Rows from block 2 of the image encoder, named by matrix and row number. Rows with one number belong to one neuron. Each number is 128 + 24 x the weight over its row's rms, rounded and kept within 0 to 255. All counts start at 0. Numbers have three digits each. After the name is the row's rms in percent of the matrix's.
# fc1: MLP up (encoder.blocks.2.mlp.fc1.weight, 768x192), inputs 96-191
# fc2: MLP down (encoder.blocks.2.mlp.fc2.weight, 192x768, transposed), outputs 96-191
fc1.366 094:153158129137164136173165157126124119118109135141139117130089094094131146118161118116144116132107088137166137077137069108076160166134162140138135135123143150100113180127133080138140169098138096079145095140162140147125136100107106130090121101139118138147093086141123096106134139153128126119
fc2.366 088:118135107107137100104113148157113118150189127144140105162129149132128108124158110123087122114122116145123142126137133134114151138130084117088149105168132108116084102137080143098122133134120145096131082151121153112147122149135141090128130165118157143151089157106141127113133138128096121124
fc1.367 094:130165124116128133101132139161121112127138128152149125130151142137041166163121158102115120167152163128108127112156090095141112167118124134103148132142122143142144114103112117169153133070137123118113121117140127116151132100136084128128159119082147159140122132104092159119113063145094126144
fc2.367 085:138132137134123112137174155134093169121126100125070122151142107105192108124122139181150150132145133111104134127098181098129126095129173083119075129108118157121102129133135135107119154139139127092158097135148156108133126159100167110121115112155106096171112148150078144148143156128132075153
fc1.368 117:139120135110162105097125119115140114110151124130151137125132106143149124110144149098078162117102137128096134159147148151116167142151126213156141154152136155123126137113093103110130113147145100144107134134116121118081147169142062096150078123129096095139118118134097124130173100127179102102
fc2.368 103:094154100115108137123121121136119134118162109103143111170144144104108095151157129171152117106117119108139095117128132148088124139114127167089121102155119111114145099148167133110104139115162109143136128117106135083133140121086134129112156133141109166110110147150142137127166087129097160096
fc1.369 094:118112129100123084112154131141066129077081127090104121134147097097089097130147166122116128135148115150097160175163149121117135119118148119104128122164120134109123155141105105148111118135116083110133115139147129131104132139132221096158122184103117121162126154114113124100160172125147174134
fc2.369 110:189139141133098096101094112129152110097089158098140133163085118146111110177108102127142116140112117150140121154133100142105148168093088114115121109148136138153112120135144117100123101124143105111164094177126121125116130131149107114116149102111132102129158125156131119089156127150082130158
fc1.370 099:127127096129112099148119115089132157136118138104131104140149153125154130132122138076167154114092121113130137094130105132169115096156111099155118138174126081133124117140111090138102176139153153104100092116138096124116158058137128114127147142088131121082121103124134105125148107128107123117
fc2.370 106:150130102122157131108136091133135128141150159091138140101127125180162093115103154112111129101120061110075137124136119133142089139168123113163156101130113121125154090119189144122157126106120149146099114114082131127118148115151086094167146086128121129105080100080154142107127168098122118096
fc1.371 092:122119104152148114110134098116125110100151137147124130106182088129120078084123108124163112105123166113102104163128119097107141113121164125132120123188110057124168154125135101173111114158108139127162110167124095138105127142106138136133096150139141139099124141147161108120151088148139115120
fc2.371 112:175150115127118143090148110134118131116139152130122125168117149125087137151093125095124106105127129129097136155152118142151126164151118119154166144126125155139132130128155134117113133126079131133119133119104140113140139115158090132155133077116136142072103131085152133118131147130107110127
fc1.372 127:143135165102143124093110128080137112165180103144129161134137205122150103099185132134141147129138112160144167136176194136143116188112179118142132120109147120129148129133116152180127097144122154152135127131104135131110150157084096113132135121150121139111159158156168118161139134145157139140
fc2.372 112:075129162134126115120120102133123138112137106108103090142115109132152123176150077110117090106127139162138135147149145146105122120137126138141149131166104084113147125122078142136093124174136099113150119124151102099131168117140078110166142135123091181146129105166174118178121118106126180122
fc1.373 101:096149143104151090135128157088130135132111127129115125086143129093108115135092157161092149147133077127157090150135136079119113141120144100164116156135154114122128123077141146137158144078114059096132128135137136141148059160148137126114132095124119101123143141144137138104151154120159137116
fc2.373 103:120139126119164158108128156152122113112168167137114108126082163151140101142128117121131127124128159090111112143113126125082122166123121121121149088137134140190149150099125123163093143130109111144114140144092167121111131090097137113110105100116173104102137121102110099117118114133117110130
fc1.374 095:148143134118127131090111163140198131125131093154137121131134162115110155139156166098116126132170103121123110076093144090124137083125126130132111142135130113111083135114090072100147123121127094100115156116131116139133078117069114148140163109096121153110148121123116125134131109172085182135
fc2.374 106:112114123150138074131140131122171136094146167156187115126146129119120128148151110110126072153135126141143117133141131091086131137136175082093124149114105124165150156084160113112131142109155156167123114195101115149104119144110141141112137122117117117102139116168105149140150155130107119104
fc1.375 093:162098129161094150129158179131098128120110161114157135128142138113128116118101132125143166137120078135131130107131135183126130091141107110107101144122102152168086141117130115076161163104108091115102139101135116184111103123128150200122121134096145105137141091160112116148127137111162098119
fc2.375 101:113091161158147094142141077116143125147126102107145122168127118107135144131127123115158171154111091137153134101175127113136140087125128117145128148126143146155136148084101143148105122160109185147107137147132098115096115100121085098095119138114125158086122098102139080077178100165109073082
fc1.376 103:177091141126156132147147153140157155154131152136095148130154116157175159154143099132111111133170132097129140123153165129115139140107142125132131106077125108108131173145122102126093133096127111124117125117156162137124125115096166140132123160167138152116083110117138169130132121117173117131
fc2.376 100:085139117119133199133084126116104124142139077106144148127141162134161100062132127131124146119111120107138124089118101124135140095127156137109125147103110162113099097104128161127151121086094121097116145139146090122133143105152114109122137116131121106118103134100139117146130102111153125107
fc1.377 112:111136131091127159154133138151135121149095136133092180141152147139115147180164150112122143122147147141098169106141094089124121137145133137112151112157102121066121157124151141137157116096151128125137119159165123105157097100134114098154121121095081123150121152097112103129101153098119129147
fc2.377 100:133166141127110092129159130135112164139164166126077114112109153117137134154110096137103107161150135082158115105157186112102112142181136143150170132127122159190131116135124137130125103150086115156136152138133146115106135116159101131145150158145152127144105148155119149115159152138124109167
fc1.378 110:140148158105133111114106118166167111072095151128101189118109132096131110116121167109151112088129142136163101138107120125124119095116146159087116177156137160134141144127126128124056134126137166144127106114096152133111132170109140096171143134156076087167168116099125097144138135135115149110
fc2.378 103:092156095149138119143148133142116097134154143096146087121148101114082121135099110141155136134144118136109157150151141155077129149136169120130103091100134157126120088167072120150105113066089118101172168087111103145155117129111200109145106149140136127112110137120121129158137095101151172086
fc1.379 100:118143097149108105148160127138146120140120125144153132119117115109142138107104114098172167089110142122115122068105109186135165109080141135153112122128108157140108123144111146137102153123136140136134137123104133145138155121122141104099123083085175104090175065084141109120159146144117120147
fc2.379 100:138150129139129115114129070096151153111125125082160100110170175171122121146160163165171122133098103137105125139160127158145122116118116117122140138133142145111144105186139192113160139153074128115130152106176120167110179111179162118113151133109149118153091131113123146151095127125132112121
fc1.380 104:144128111111073126146098119092159147159106131128162131145146159170127145103135166122166158165143134121159122116105137089161115124087128146138145156118169124123067129117109083120112145099123111127127115143159144091145150085168153125146123121129101121106131183110123120145161118113138118093
fc2.380 100:089155140187154154121111085136130142124126144115135177105174114135165136116106158136115108131127117145092086135153083103150107093152096116141124132151097141107137100144136146112142106152141141156094125097121138134114123115124133138112165160115092157132111116116135118128115188137145152131
fc1.381 094:180124141170122113114148088102163100161160104116176108119105083192131109132153142157082109113173133177118105115124113135145116124129146090143100135125142082115108153126166130107158141164105129133150141122101117146164109107127129159082161089129132117099147130157116146124100126097128153114
fc2.381 111:143119131153142129115124113140148126113150152102177113147126139134141091101109142143110119127143116099136132101152118122124108120124088163102122129117116117110129130117196167132124189098099105135124122105131152142103184148130110132054137153124099121133141146105152122115110125127080112145
fc1.382 091:129150147160138126123120197125136156102083115164151133097108129110115144163151106156122123115104091093099109093141143138139133062131097137122107152095153137131131139124114098162160127084155089077104135144147136086138117097132109122097115095116170149110128120120138114122126150127120101143
fc2.382 107:122040101142127138185134084104147096155139113085134135099103105113158158110159144105119126151098133124127141111128102155124126165155140093177103161143107128133141170094135100149103184139112196156096125148134134120069156148117112127093107118153129121116134133126129128129132113158126117135
fc1.383 109:126118158136141112133138108142071152126130102138109129106118137138125123114124123122190120113128200147160144100140150111157120126153157141104105125133117153125121079119088180191100111138108153121106141106156123159138121147091176139129068177101066107126126154162113126149140140140109154121
fc2.383 107:109127178120127141143140114108101111147139147146037124120099132109135152164102105172153132140096135163159097106108143145132155135135158117148157098126103165108128132088129128133113101105136108139135115137112123133155126148143147117191115109153101132066111119130146116099139149127173115120
fc1.384 097:110145120114137142120108139109091159131107102103122125144143078152178134109110163162090131124149106144137108163194089143110141157141135126143172144169108135120113111085136092095125120123099124143114094118129155156145079142124130108119094100115140083091148162141130157103115091112151170097
fc2.384 096:128156124141111097115119152157102114121132113115089120147101178131083064145123096152180179097096139135128090133141120146140146164124154088124155133150181137164130202088136104134123094148120129155184150117106149097102082149099143153144113144112182073097123125127135128129128116133171091119
fc1.385 099:140103175144115110122106095128105128128166135138120161145151118165148164094119165108156117133130159122110135105138104115145109102127110150136161130125127078094134111126110153105100142145145160140159103112154112106140103144137168150130103142103126166146134111110126139100115123098170152087
fc2.385 095:109090108105138088100144118116109117164152136116127123119142085097146150142156171153166130096116132145112117130128108137151117099142100118093172119132147130131147091100127154130099143160114144113111101111127145139140125142142082173110131155134133096143148127151099126129133127142124079122
fc1.386 109:134133162117089164104084102138135114147134098095088116129132103101110141085139151140096098088110133150118188149166114144156114121141140102133114106133089097118092106105139146125149121133121156131074082115147102123137073135134140124134094119099118150100118136120158176164121102114100144111
fc2.386 103:121109128125143052099133131101112117155135126117109091103178114128095079162096142131131135131143162120113146106086109124178158148159151120130157145172136145114138069110153128122133121131142139137129112135113166088136153079129129127117133146122133133105125118125130121103147112083138119128
fc1.387 088:138148128144123121153109104118153148129105100140148155142152156146148093145127105165123133127146092122122109164127125093081143117118148111119110137122112138157158149162102164116148147073111076145114148131140151106121123161180099153094152153097144099131105128128125120182109132145173137117
fc2.387 087:118135128106110239131134137146117120116142105112130122134117116118144128105152139130134125141140115050123138109118116149141137095095131110135115143107149116110095106134136127117101132108136150099165169103152095126134140106119149109106107097154124140133163129138094104105121100115111112158
fc1.388 101:134134114137110141102149146144132168130118117131164084096155125120141096110113137137080153108155106092125107115148089143130129127131111160134124136091142101181091192127091118122133096130128116119127119114103130098155119074115095132081110147096152146141113121130143118166141112110125094138
fc2.388 112:145105126114155162150110095150177115148165083115181096151122138138102079140118110105157136110147140122114125150117132090098151099123108134139131120097119138125133130146117103159086188091100128119147172146180108138140152152091109127078100147118101126112112102149192118134151117145090134113
fc1.389 101:123149142110126125095105187103144130137096103088074151114154162131178117149103125147103178128164109151145124132152111105150100116131138159140097138086151136125106137103118150112142153132144090083117130108138110138151118102087096108104123110097094115143130147118122142144126124090092110101
fc2.389 105:120154082108121148114204106187150100112134124148147110100123095142129171100139136095115117116158129124105121123121110103154117178121126113162129133127110136146142131120093079142125131092108146160097147177093150139140163130094125117075131124077141125132110148095128112114155125135124131088
fc1.390 092:082131128159121112099137158104102126135095128147171139068153154167119111149154140140094148120086111153134142130144142142135124098135109137128109132076165175119115127126114124178186125090131074065147157136127115140131104116128106110110101114072149079143151106119093083128152145109130108118
fc2.390 094:184129109122131113126103106122155096109140098108128136137101136107124125130112150123137130174108095114144124091146086126135084146145127112155118156131083140164107199115119102120109157171126172179107137167157140151104122134125112124089134118114145129075102145131145170099180108123109122108
fc1.392 111:140128124131121122130132113130125121096122111177123109184122126118180140105149139113068132101112121156141096169100133130119128157172125152096147093124122132121140122119143055164110112145159091129144086156111134074138101162087097100160126112113144106107106146144158109148091184145133128138
fc2.392 114:088132126131112115115085164112185144125157140091102114129128099109134099135137164079101108164156130141116156154127122113109110163123108113139175132132137119122145102078129102110115149132115122118105067119140140121173158174101107102129097132140112155134130167153145139102137120089088127145
fc1.393 100:105132142151104093187086096133138121114154122097130093127131141158118140096128117114117165164145139105133123125106168132153120126130115164154160170146132155092138159112151115107169151130149135152113133158143149104148184147164148128135144122132133117103119158112135148145080106134085072108
fc2.393 098:138136119152091169122096095130147145098122109142145185084142092125163108104092144142128127119153128111097105120124094156127101077158157121145132120118100137124148093143139119140105149123105133142113164122154140122177129146139152122143131176098100109137165130110129129146121110057138134133
fc1.394 090:085119118124115120100133106136065158117110121111111126095119090086108097111117166124169124090144140153120170171144143111122139117120174120168118123180089098126133134122129142138142112124129153160167094126143113127102058155127152142124087149083140148136145136135132130115135150105131113126
fc2.394 110:185165148120113136102142149172130110114100126091164093141105120124074106152115091101137134116134109113138131156131100134117153141141087140110155120105115107134128155143180149136149139092109143116138156126129175113119157137172121154125120082115159129068096122113120137119117124108080091146
fc1.395 099:153168152109145139133157119150117165117094090101101175117170093116134076132120127123113116128143108091123156115161128100108167174127158126101119134135157115136134128167114116165156116100154130128144087130145086142124152163138183119158107127111138109134114088131097125129112125117158095172
fc2.395 095:137151090127136095114119142158139096116095118138128135170144122123127118143120127117112089099103106136119143119122100138153143145169125118114166097161137114133100145144117114090111127118082120125137156162145107097104154129165149095134122109160120129084124110126122118107170116067135164148
fc1.396 087:099143142112120137133124150140137129132130130141085143115146113134171171145156141122158163124203142150157165073156147127099113146119146130150144121149100121101133118139094135109122134076138086150097124127127089144126154139086129160165169108175126147139127129149094171124140115104119135157
fc2.396 091:104135141125118179149153107146106152151107101138098159163124160155117127091112102118114158123091158114126116101130116110165164095128146113121133185101103161124142134129123128128131118131100122082174153116158113114156145142159160122102117124131090133115124150116151129143159137136158127081
fc1.397 096:153162136090123095102134115139164106123102155158091154076160120074084128157124138114142138121090137163166106142128122103138115089106153106114099116112112141164174101124132147127124122106127139103142100120122151116115093154072056145136123120122092107129083106139147072137102150118144131128
fc2.397 096:102115094132158149160123141124136130092153143144114110139101148111151113119146143076139096106136110100146100101105109126062115159104112139111133114114083120123146123109084099146088140124111134116149132120089123124130135106122182110145112113135150126097116164152100094145153142144145120112
fc1.398 107:150107109081117118132128103147150120199128112079147091112163135114136126123118155116128157166130119148142080124112131103131102134122098165164101151171121116084148152102129123105107164097121132130130121148123103103102143160141130103118115101112146094095131141119111105131142109122140095106
fc2.398 107:147120148143130137103097126123142134091148173140156123123136108147160119102081122145123092161167114138088106102164101124130104087159136129105111092095115127143133102150152156139141114133094141130124144141112139119097137124084152136138138176132078133133127129119164125145127160118142169141
fc1.399 089:137103142154133095124119102120085182151141110111137092103121131148104159125136154107145103158144137125173127093149163129160115074152127152114108133114128116158114120095139131110098135110111118149109139122122170096126159143149164129138131098119146117102120138129151167150092109125118121112
fc2.399 092:110181146125158157163130103136128109118151155168105149098122128119155117155131146139131141112123101125109086110141122102168165127158168111120113127114116171095142105135108146084140137104158132125127100148164140134160104166161137120161131144102137096133131128150116127153130173137134125151
fc1.400 091:096142118116103079098159103152127125065150093159105112123132138105122157188136149153129135097111119090151116133168082114136107118117114124105124140112128144133087146126133154132171140130120139169167055121163152148142144096104120154146136156164110101162176134155101122125132125122124122096
fc2.400 090:092109122120127090086149144104122128127118151124121117078129114161157132098142104098145168114131101147117122110152126165107180161131157120152123131120098113086156064109142152115082137117100103110098126111152086081108080140087122101145155173098142158119131099119107120121112110133109138147
fc1.401 114:121166158145205070133146107133143132139133146142124126126137102124131177135131165133143148115177148103127125159159140101138120096106179105075112159116110133156143114156124105116139163124120134140127135080132108108140076128131135112157106153133152069123155121100113088124106150154089136100
fc2.401 101:100132155134100157154162150140157143112118141096121117114117148093128088105124139087138111130100120109132115095132124144132135101159147154143129066084120142134107122128141180145088148148096122136107085130127139175123195115081185088126148125104139146133181115111134178138138104104162145123
fc1.402 093:121124140160133074129111117128090135162107126143131123143120152132113122106120128123124113113157122071160109159111113095105130165128100158107139125102116102169155109136100143151135114111061078112111081105124120131134174134140129111146147130149121103166115136140123162137172138116165080140
fc2.402 093:118158148072131146122141146135142101086111156095120164122174104140151128160142114091189150115097123107083119142124155132138120110112138151143129121142129117124082105120102121136095127140154112150145093112158120122131175096101167104137104118140149146095111120096127117152113090094129157153
fc1.403 108:137165141175135096079148142085126129145100103126132171128123119134127113142114152164104121112120130125151103136132162127144156131138128094181110155183070109087119095114124157145148119146126122159101146136158162178116093150099133152061123081128095118136153128132137151124142167120145117142
fc2.403 106:091076137170136075111103102127129122125127137118119139147128106143160173083117123129119115142124127129138171116094086145129115107139125133109129136113162112107122132073143126110112137108102122121201103113087108109122146090127107116099109142135155154095085139135128085100118099143096091123
fc1.404 085:118116134127172116148092127119155138135135110128083122159091117136110171181148139125138075147179161130102104124127158111143101124123127147113138145146086122115158159132114143135140137136148195165127113115145138125128157144149124076143179154163129149113199136121123175119161131136083133120
fc2.404 092:135156128123109226114151122136106144125118111108139135108145135117146113090113162134147124163115105072144134115107102142130146092151151100159111115087151144146109118153150121117132154118112076114160189124126104096146140142168164142102116112162144105151107127112110134122099119123141101150
fc1.405 110:140123118138113100130130145101081079095100140136120146115165141119141107136156129131145127107099140090153154116157120140082149108099158127162121130121118124099114132135127207115151128148120101157132130089139123153152148122066159132102108157141163159126130135160084122142148119112135168155
fc2.405 107:129176118111125073116145136144088115142132131119120122122136123151105108140111109133163129091172124202102141132141123119103114141127156111128091142157117128154108128122093103122119131149162068139113096118109127073128100119142087159097168147097149145140120131147141117086089166133123146130
fc1.407 090:108152103150148128118122096108121146097121142103130106115138095098100180101143176097118169155129077131174115176137105123146139142115121134107172131116138116133145072146130110138113146121165077096134068164103139089168089114106135100140124127126167116147148138103137136157153146126097128122
fc2.407 108:134111107123166109134131115106136089101113154102109098131090121109128102127187148114098143127126128159096149111129102122151126144147149117133132097137130160115166143100126080091133144129082209100145112129122181089121128151108140137145098107156148081113119092110119121093149137104122158176
fc1.409 126:119102092145141149150106141118108076178131105137128110151091135130171131110167102122149145148165153103101099094089142148109101112133165145137121153096146082133111099111133143086111138081086145138119101133162118160116158140074156118147182144147158172131086141111123140165100109159120161100
fc2.409 102:114132132168123158133128116097121122154131155104112163126145145167141124119106134174155168130105142140100147147123147143152153151118157079129111135170122196136125146085139141130116114128163098121133154112115095115122118121127165152082115133146181143090123101124145150126133141119135090124
fc1.410 089:143122129116103108146144120115109109090113109110116109122144100120100078114119112123115137089154078119175125143146105099103141107145141145122115121138117133137135101146140132175105080125156103072126091139127098149095130117124158127129111082160131135130114056111119107084144114110138153135
fc2.410 096:118152119096093140096083113152087105116070158114129136138119107154101097143102078157118099122107106125091119135160104068144158182140113096121145148162096162112109121141108099124124174137102141126125118144116141088145123164149118145153133130103121108120124111113136104094137113108104142109
fc1.411 097:094133134119143117070147143093111145112090117139132140098175104135109120103126116147149127092140161126137116182114087085132168062085098102129114121152097116138131106129103163129082097144149139167119123125153117102090145157145127152114111116125154146150132134143107131111148095083154113113
fc2.411 105:137152147141104122113138119153120114129101160121180098149102123126067125130131100135130107107126110121118150102175105130105127137114142138111146103121102141095153123172132128124123126084104111127153155118114147068144183125183129129126145120121144152092133103090132128129132143109074150174
fc1.412 101:164136095111111132101151133143123139123130113149100107165123105127160116095121152128157124104075124139123123125093090124140109109104104160114153110128163141105138117123130099146117157128161118098147083142165141090163094152141135119111122147121188129143168110123118139115082156104111130141
fc2.412 114:151091114133144149164134083071136125144084159099139112097100086105148115134153151144117119131163112104136149142110126147136107095141100117139130141165095124095159152128103126085086148119125194101096111135167154133133144190128105142125111127158145107142094159138094167127110116137128109156
fc1.413 097:104127107134148122085123155144130116106112153147162121094135144110101144128135150107117167096138128070107140092092120134115138092140143146100089146099149135149096129103096081091169128144099088107118119131081114154147091070104116163105127091077154160112144128127120103130117098121135166120
fc2.413 103:123136117113143106132113111136119120116097113124178147158101144124100180129112118137135119180129107129119128101141132138104151150112107096150121142144078151151142169088144119168147126140152170162110132144111121146074109156133097116097163075119108113091161133127148156128139116131124135116
fc1.414 101:119075138139090115143187080140096126098077133149102077120138122141094122111106090137115178131079118150108179085139143128124120099114115119099128149114140152142119142152099077129137109145153129140157117135094138127142150098128139128159155146072104128136125087102101110169110121131147123153
fc2.414 102:115169185122137077103149157165116136134105060164127149140164129129122146148126115121132120142131135174184141146116117097104106128128123109186113140140123130113108102112155120136116101138116151132098117125133086125136058128148103142113111144144136167130150107122085136099114145168140092146
fc1.415 100:171179122118115116145093094134128137132158120134129095184116139119101105148092110130160059113171104096144101172108138121127154148111158105115135157113129124120166107120100147113119146092113146144110110145165166132167131122186116132122148169140174170155120120145147157140115093163132073110
fc2.415 094:090101123124130191115139146114141135123102104089126153094124093103159134057143140159109126175124104069139139114111126153136134086099117126151123143111124117122111162135134121143131130161123073098136182110149097123106137168115166107100126102164116113091153144116080108118123136115147130150
fc1.416 085:150153092132123093113119150140125123106116116146130119150150098143134109166126090153113158118132096093123117152157091115156089093130108175115071130092120171153147092102161086104111105144132085079155127144121128171137099112113057112101121097056128139123120153102112098137112141122123111121
fc2.416 082:143098114111123173141147094146172125115116132157120123143092154093119191106129177107085137118109123117142155101131124106150138118117142116120137129097135145155125195099100063148126177139087170182104120147158129149103153135128144148090126119123126102082123134120137146134163091126119158101
fc1.417 102:153147098128125127138168143106148157114108100164140131114156125144136095133079101167109135082112163134145121168138092094144100135156142110121103135150130123115107110115132112142137125104122112121133139109119192113140097117094099160062081081096105123115146113115146116147129157087165130132
fc2.417 094:155112132104146132111131118121181104113151137134137112142136109157156108140129119173142157152137114100130102113121108115092105129087064121126110104116099138128120132111168140128103172116127111098153112144110090144138170125146148118091148132138149131128077115127122114118113148108104140135
fc1.418 100:106126146158093144123133121178125131116170145117141157132126122108115078151087067163121123117139104145126093151122117163172145111128125088131126140134136100153163130113158141097112146148126130145127177139143150116104155119206133114100152167105140133131097137155142160167084164133147143101
fc2.418 108:121148138112115226158108134117124167116096088126129126135121125117159126099140152123134128141134124048115131109118118108156118097134128131121108139115131153125102117159116112133158155101128141107134192098159098133133145124160155125122125103185124123144154136091086123124121099132132106155
fc1.419 096:143150130149147140102113145080172134140108120135147082097184127135151139114128183158138164143112123132104105145091131105164105141102092130142107116082156106121123164108125153115106122134125140107130143086124131113130094198105144128082146147111145120123116124134161137131110148123124123136
fc2.419 089:131114104119161124046142159156128119111165102134127122159111152160163109102127119121100130156106111119120092087101089122128139137119164141142112139101137152149114101119136118119092124096119114091129184118152078161120171112130099120106117104091149118108118123112085121142097128117078159106
fc1.420 088:132103151127148113104128147152095118120130138127136142165110144093098129149084106090139080131110145168151130128124147137162132113164141116146122166130099142140088140089164125145098135158162165176128145136136143129129112139122114136098120198107131104174130146157129141160061156140069095153
fc2.420 091:144113148123129210128120108123137163133089084102101147103113112127158121118141158151124132130145115063137099137096097123151124126123116119115146095091139138118120133144083116116166145102111093089127174104163126133117139114197131096138108097150132120126129117139110111119169108104160119119
fc1.421 109:084140163137103134116132126134150123133121116095101130073150122112082114101132107167104120117132143120132161159156115139166111113148115130108116117119105116146137122115112120152147111128128114141139107144180108148166158119136180154129124132106068145142148126101158158134164140094131142108
fc2.421 096:126129127128118073118132102149127132123125116148135121131157113155106120153094163126155133132144126131130158102105085108140148145116117139108130097161150120161104130146197139138112101083114143157143104103147125098113118137140161115155130179128153086134126094138076129123110101100100133142
fc1.422 091:133095149153167113115124153102117183121094161121085116096156094125085150156105158110134138118115106142108104143155129132182113108101121083109119132115106137131133105104147124164176097084135135123120096084137178155109066117121124151106098143082151105175148149154107130131134133098131123116
fc2.422 106:144134155121172169108130168129131091078144148124111098119140129119101057108143115118151125138145154128145126157089084142115137114137136135137165104095116111173158155114163130162109132141106182114133145162094169120161116128108132127129152089111166117059129134110097158094113120134165148140
fc1.423 104:104101151128181139136099118139115159151122131110139178170056119145121139134156111099134152151161152097113125090098125099091125119131144123155155136148105109132113182090159137133139119083075163079135113139126134152163123126100135117109159137090122119146110146150136153116143125098159131165
fc2.423 092:152129132096140110172150147171140099122129126131159121075099122125156102141111135127131121134079134153123107148141073129172134142125116125101102169109160126125138131154129168103113151134121146140111169118105160066083131088148167092155114132134141098129116155107119167171140132131124099125
fc1.424 108:151121128118097131115091113066180097126141125104127090143176123172107172110138136115109167153085096140104146133118110097175128100088092116153118125168144098075122133134145111114080141153152142088107132110135132138127140049188106096112121107100152107106146144144129105135133133129130147118
fc2.424 101:123166087135137155090083104119116139123163143109119138169117115171164118104095157111138091101136083130066146108171111116128099133167090129154128112155134142129130101125131133152164100111150148133086153132116157138129126123127116099116134121141118108151132128099109147142094175106106163095
fc1.425 112:152139158127132096106093118131115161144150102157162133124118118111171132139135116161154122108116149110102139135075112135146121167127157080151166089129144127117118128112088208138122173130139138130121108112109159128153149140053119122123138108150153139115124149140112130135164155101113151132
fc2.425 103:114118163145152154081122148138150098150137115138102134133117103120126128154084131122111106137136145130146179118166137150095143136102138147142098143146131068143144118158141131133128143121079148111130130115157098173145148136118115116137080143096155120096109179181114120135130084120125105150
fc1.426 101:080102135126118136092126118160081161118103099113083140112130116093142090120105163117124137090151122145117148163174112135125122124137176120135130122185127139128112131103112133170129110124111141118145093141151114154136068150145173132124091126090143153150150132130091136091144150109154122141
fc2.426 106:206166120156111118096137149117122105141116131119161100132097108121063084128135089116148134121129141095117155152108098145132154151130103126101159146118144103122136171151154115156164130089122149119166160132135164120115109148179125137136123077108187097094123109105134134126104106138114109143
fc1.427 104:148150119135110142137138117171109129148150122133085133084083130116145083135128132135113132061139113131119151136113133164126150129122156180172129125167110109128111141145134141122146119111119173157168131107127111175139093128096134144127096148086174153122165080137116108102158102121133074126
fc2.427 094:156125120126119149101196114117130129098115136088152077123152147110068086132112124104166148153151144122142126137146137135116127130155135151102150099110143135109098161169124131117091156111095151098115160115151123100115176125164135154120120097150160110105069131096148127149148119089127142141
fc1.428 094:117109113147116115162152116098098148106109143133141092126142129104109108115125120088179110123086142133157177154125119129121133081147119129111130084155123105131140091186127158152115129144091139109169079125132104160155164158146146129121127118114106136137118125106084134144135161146133143119
fc2.428 110:155138118127121153086136126096152082155099146133164133131132094105147139144105142151130130135132117103134139151118112104104157169149067079094188128149119140133108133143111102107151162123124126128150117146134152137142147172164119115152137139098130150116117123115146146112140067125135082148
fc1.429 087:150109097146137130108164153132131150142148109109118091126133138174138170099137136151122159171132155094119109085121130081153111135096121093128134113106117111137112176139141154083108118140169149126127105098103124110127124092164154153066116151105155189133100099093141135155081133133119117106
fc2.429 094:152127087110183142126084150130092093135125078133146113114116127137115080117143163149105145112116092149122145125060138113103135105125123157139063129109131147095077078115118070136120125106135154072131147125152107126110136139103123117106132114135121127137133145106112109104083152093120128111
fc1.430 107:147153165172124090143108121134075155096096152116134119089142117119138099144115204138129149105131118138122114139094105083138108129111122079121119152134118115149092123083131169153140106119130117174154168110105118168116106121090135124094152131117119098130173177148124122105091117128124117077
fc2.430 103:149154176095127205068168181145166112072107125112120153121087133126078105139085094136132143129117132103106139128121072140096112114137148133139133137108143129159160175157128112159135136126115144096160150138161158104102131106142128170144107087127164094117131119105106172119127095125158121151
fc1.431 099:131164142146085157107149157102121181107113114104145165104131129123143110132124129141141150140120100103175134087168122141137158125103118148139100168092140117146064155085126150150113157086133112096136145137141128166136089129122119156075099118099121140122119132135157124140106120096114090113
fc2.431 107:125101126145185147115134095142122118161146137100120116142116129115114156106156129133107132146089158096109131132172138130140120142115128118120087153159089165130134158130123146130154180143094191134111124162174143134101197126140139145112135126125151128082104126130145098127166120138092139161
fc1.432 100:105148138108136127109109137119119107107109063108108115136098148119168141128086138146097138152143121103122107141044100121130132130136150160158089131080121131110101139143130095128120111146103108133112073099153145130118120117075106117104143108104113112157109127127105112144143106123111113149
fc2.432 109:119106106145127128133142120188142109122143136148134142102146101133101130087119119101113155079106124128114108083114122101102121122102131141134131084098112097115130120125097098161098104086120100099133146150081087110143123115105108128115121142122123125126100132151107097111132120146095137078
fc1.433 116:094157120094107141168146153173120151139113144123116154122143167150095150167160132098120128137123106143120121089141107111109118140158117130094165119168125098109131155125139120140141132094110135143175117157154148117164137093128149120120126107093091111120120162049139114100092137102106121138
fc2.433 099:135155135095114115150150129130133168163154136140107139127116148113136136143148092135097124161134154083136138101119160127142114128149147149159136092117119149135118109147130127091136140145105126145136165158125116094123091138189158127116157152166105145158097153137109179145120171118142163162
fc1.435 117:149133168150117131125151145132115112131117141109087110100143146139122151107156125096178100118177149118152167103135139148117101162161160114116163135130111109136100131113136159176148150119077152161077106140159115162193170127094146109122132134100112142103141135123137141153132105139138137128
fc2.435 108:074126165146127121117113116119091105161152143129096110145137127137150127159107104112156147129083125148132104090152156167142135127150157143093139119100087130105146098103113116121112103124082089086104146159138107115135122127130157149163146142146119132121061128183168129121149134145140135140
fc1.436 107:144137130149132145106102178081136125133095108145129116131148097126147155104099125123113169128125141115187117095126113134153146156103100104132154165123139139101106144093106126170109151104092120082142149144151138138158126061115108115094112067103131122108161137136143118140111165092153086123
fc2.436 107:152109109153152163108136094138144144139158138150166130159155151138147140111110114161095118116129135181113098117177155116132110129117138126103105146152089141155130106146139154143156148091130152118095122121134137146119182109104145107136123147145130135134128157119161121116135160141103111120
fc1.437 104:123139137131135127148158116123153115126136097138119102159149123143158159147126135153108131129130135162097156155161143110143139139113142109126096111109104095099117166118096122096114114080141132115166171150141134065133098103151124148122119128123136132077100141140144142143097122121158136105
fc2.437 099:119146121130130223113114159169120147140121064117141143138133132156140114103127141151128136145152134064135111100095109118107145085120119108146113152113149146159131074145166130128102148097136122101123166102169115131140154129166145103083108120140134131173144134102095098126112126100108109167
fc1.438 097:124171111082114108139163110152101131141114128130117082100111119121096073108142084099147131151122129151111134154100137150125175159121144134137108160137105149091133123166109155133118157175138154121158124127144118154115128140134179092111143163109168177132163124101147126156136123132129167146
fc2.438 105:127162143138104101107121084119151133126099136102155098107149175172099094136168157113167101153112119124079109133167123140111139143111124133118140149141138135110111116175115154108117105081101098173099134117147115111138171118196140139113158150100126127102128114134105119130099135095115142162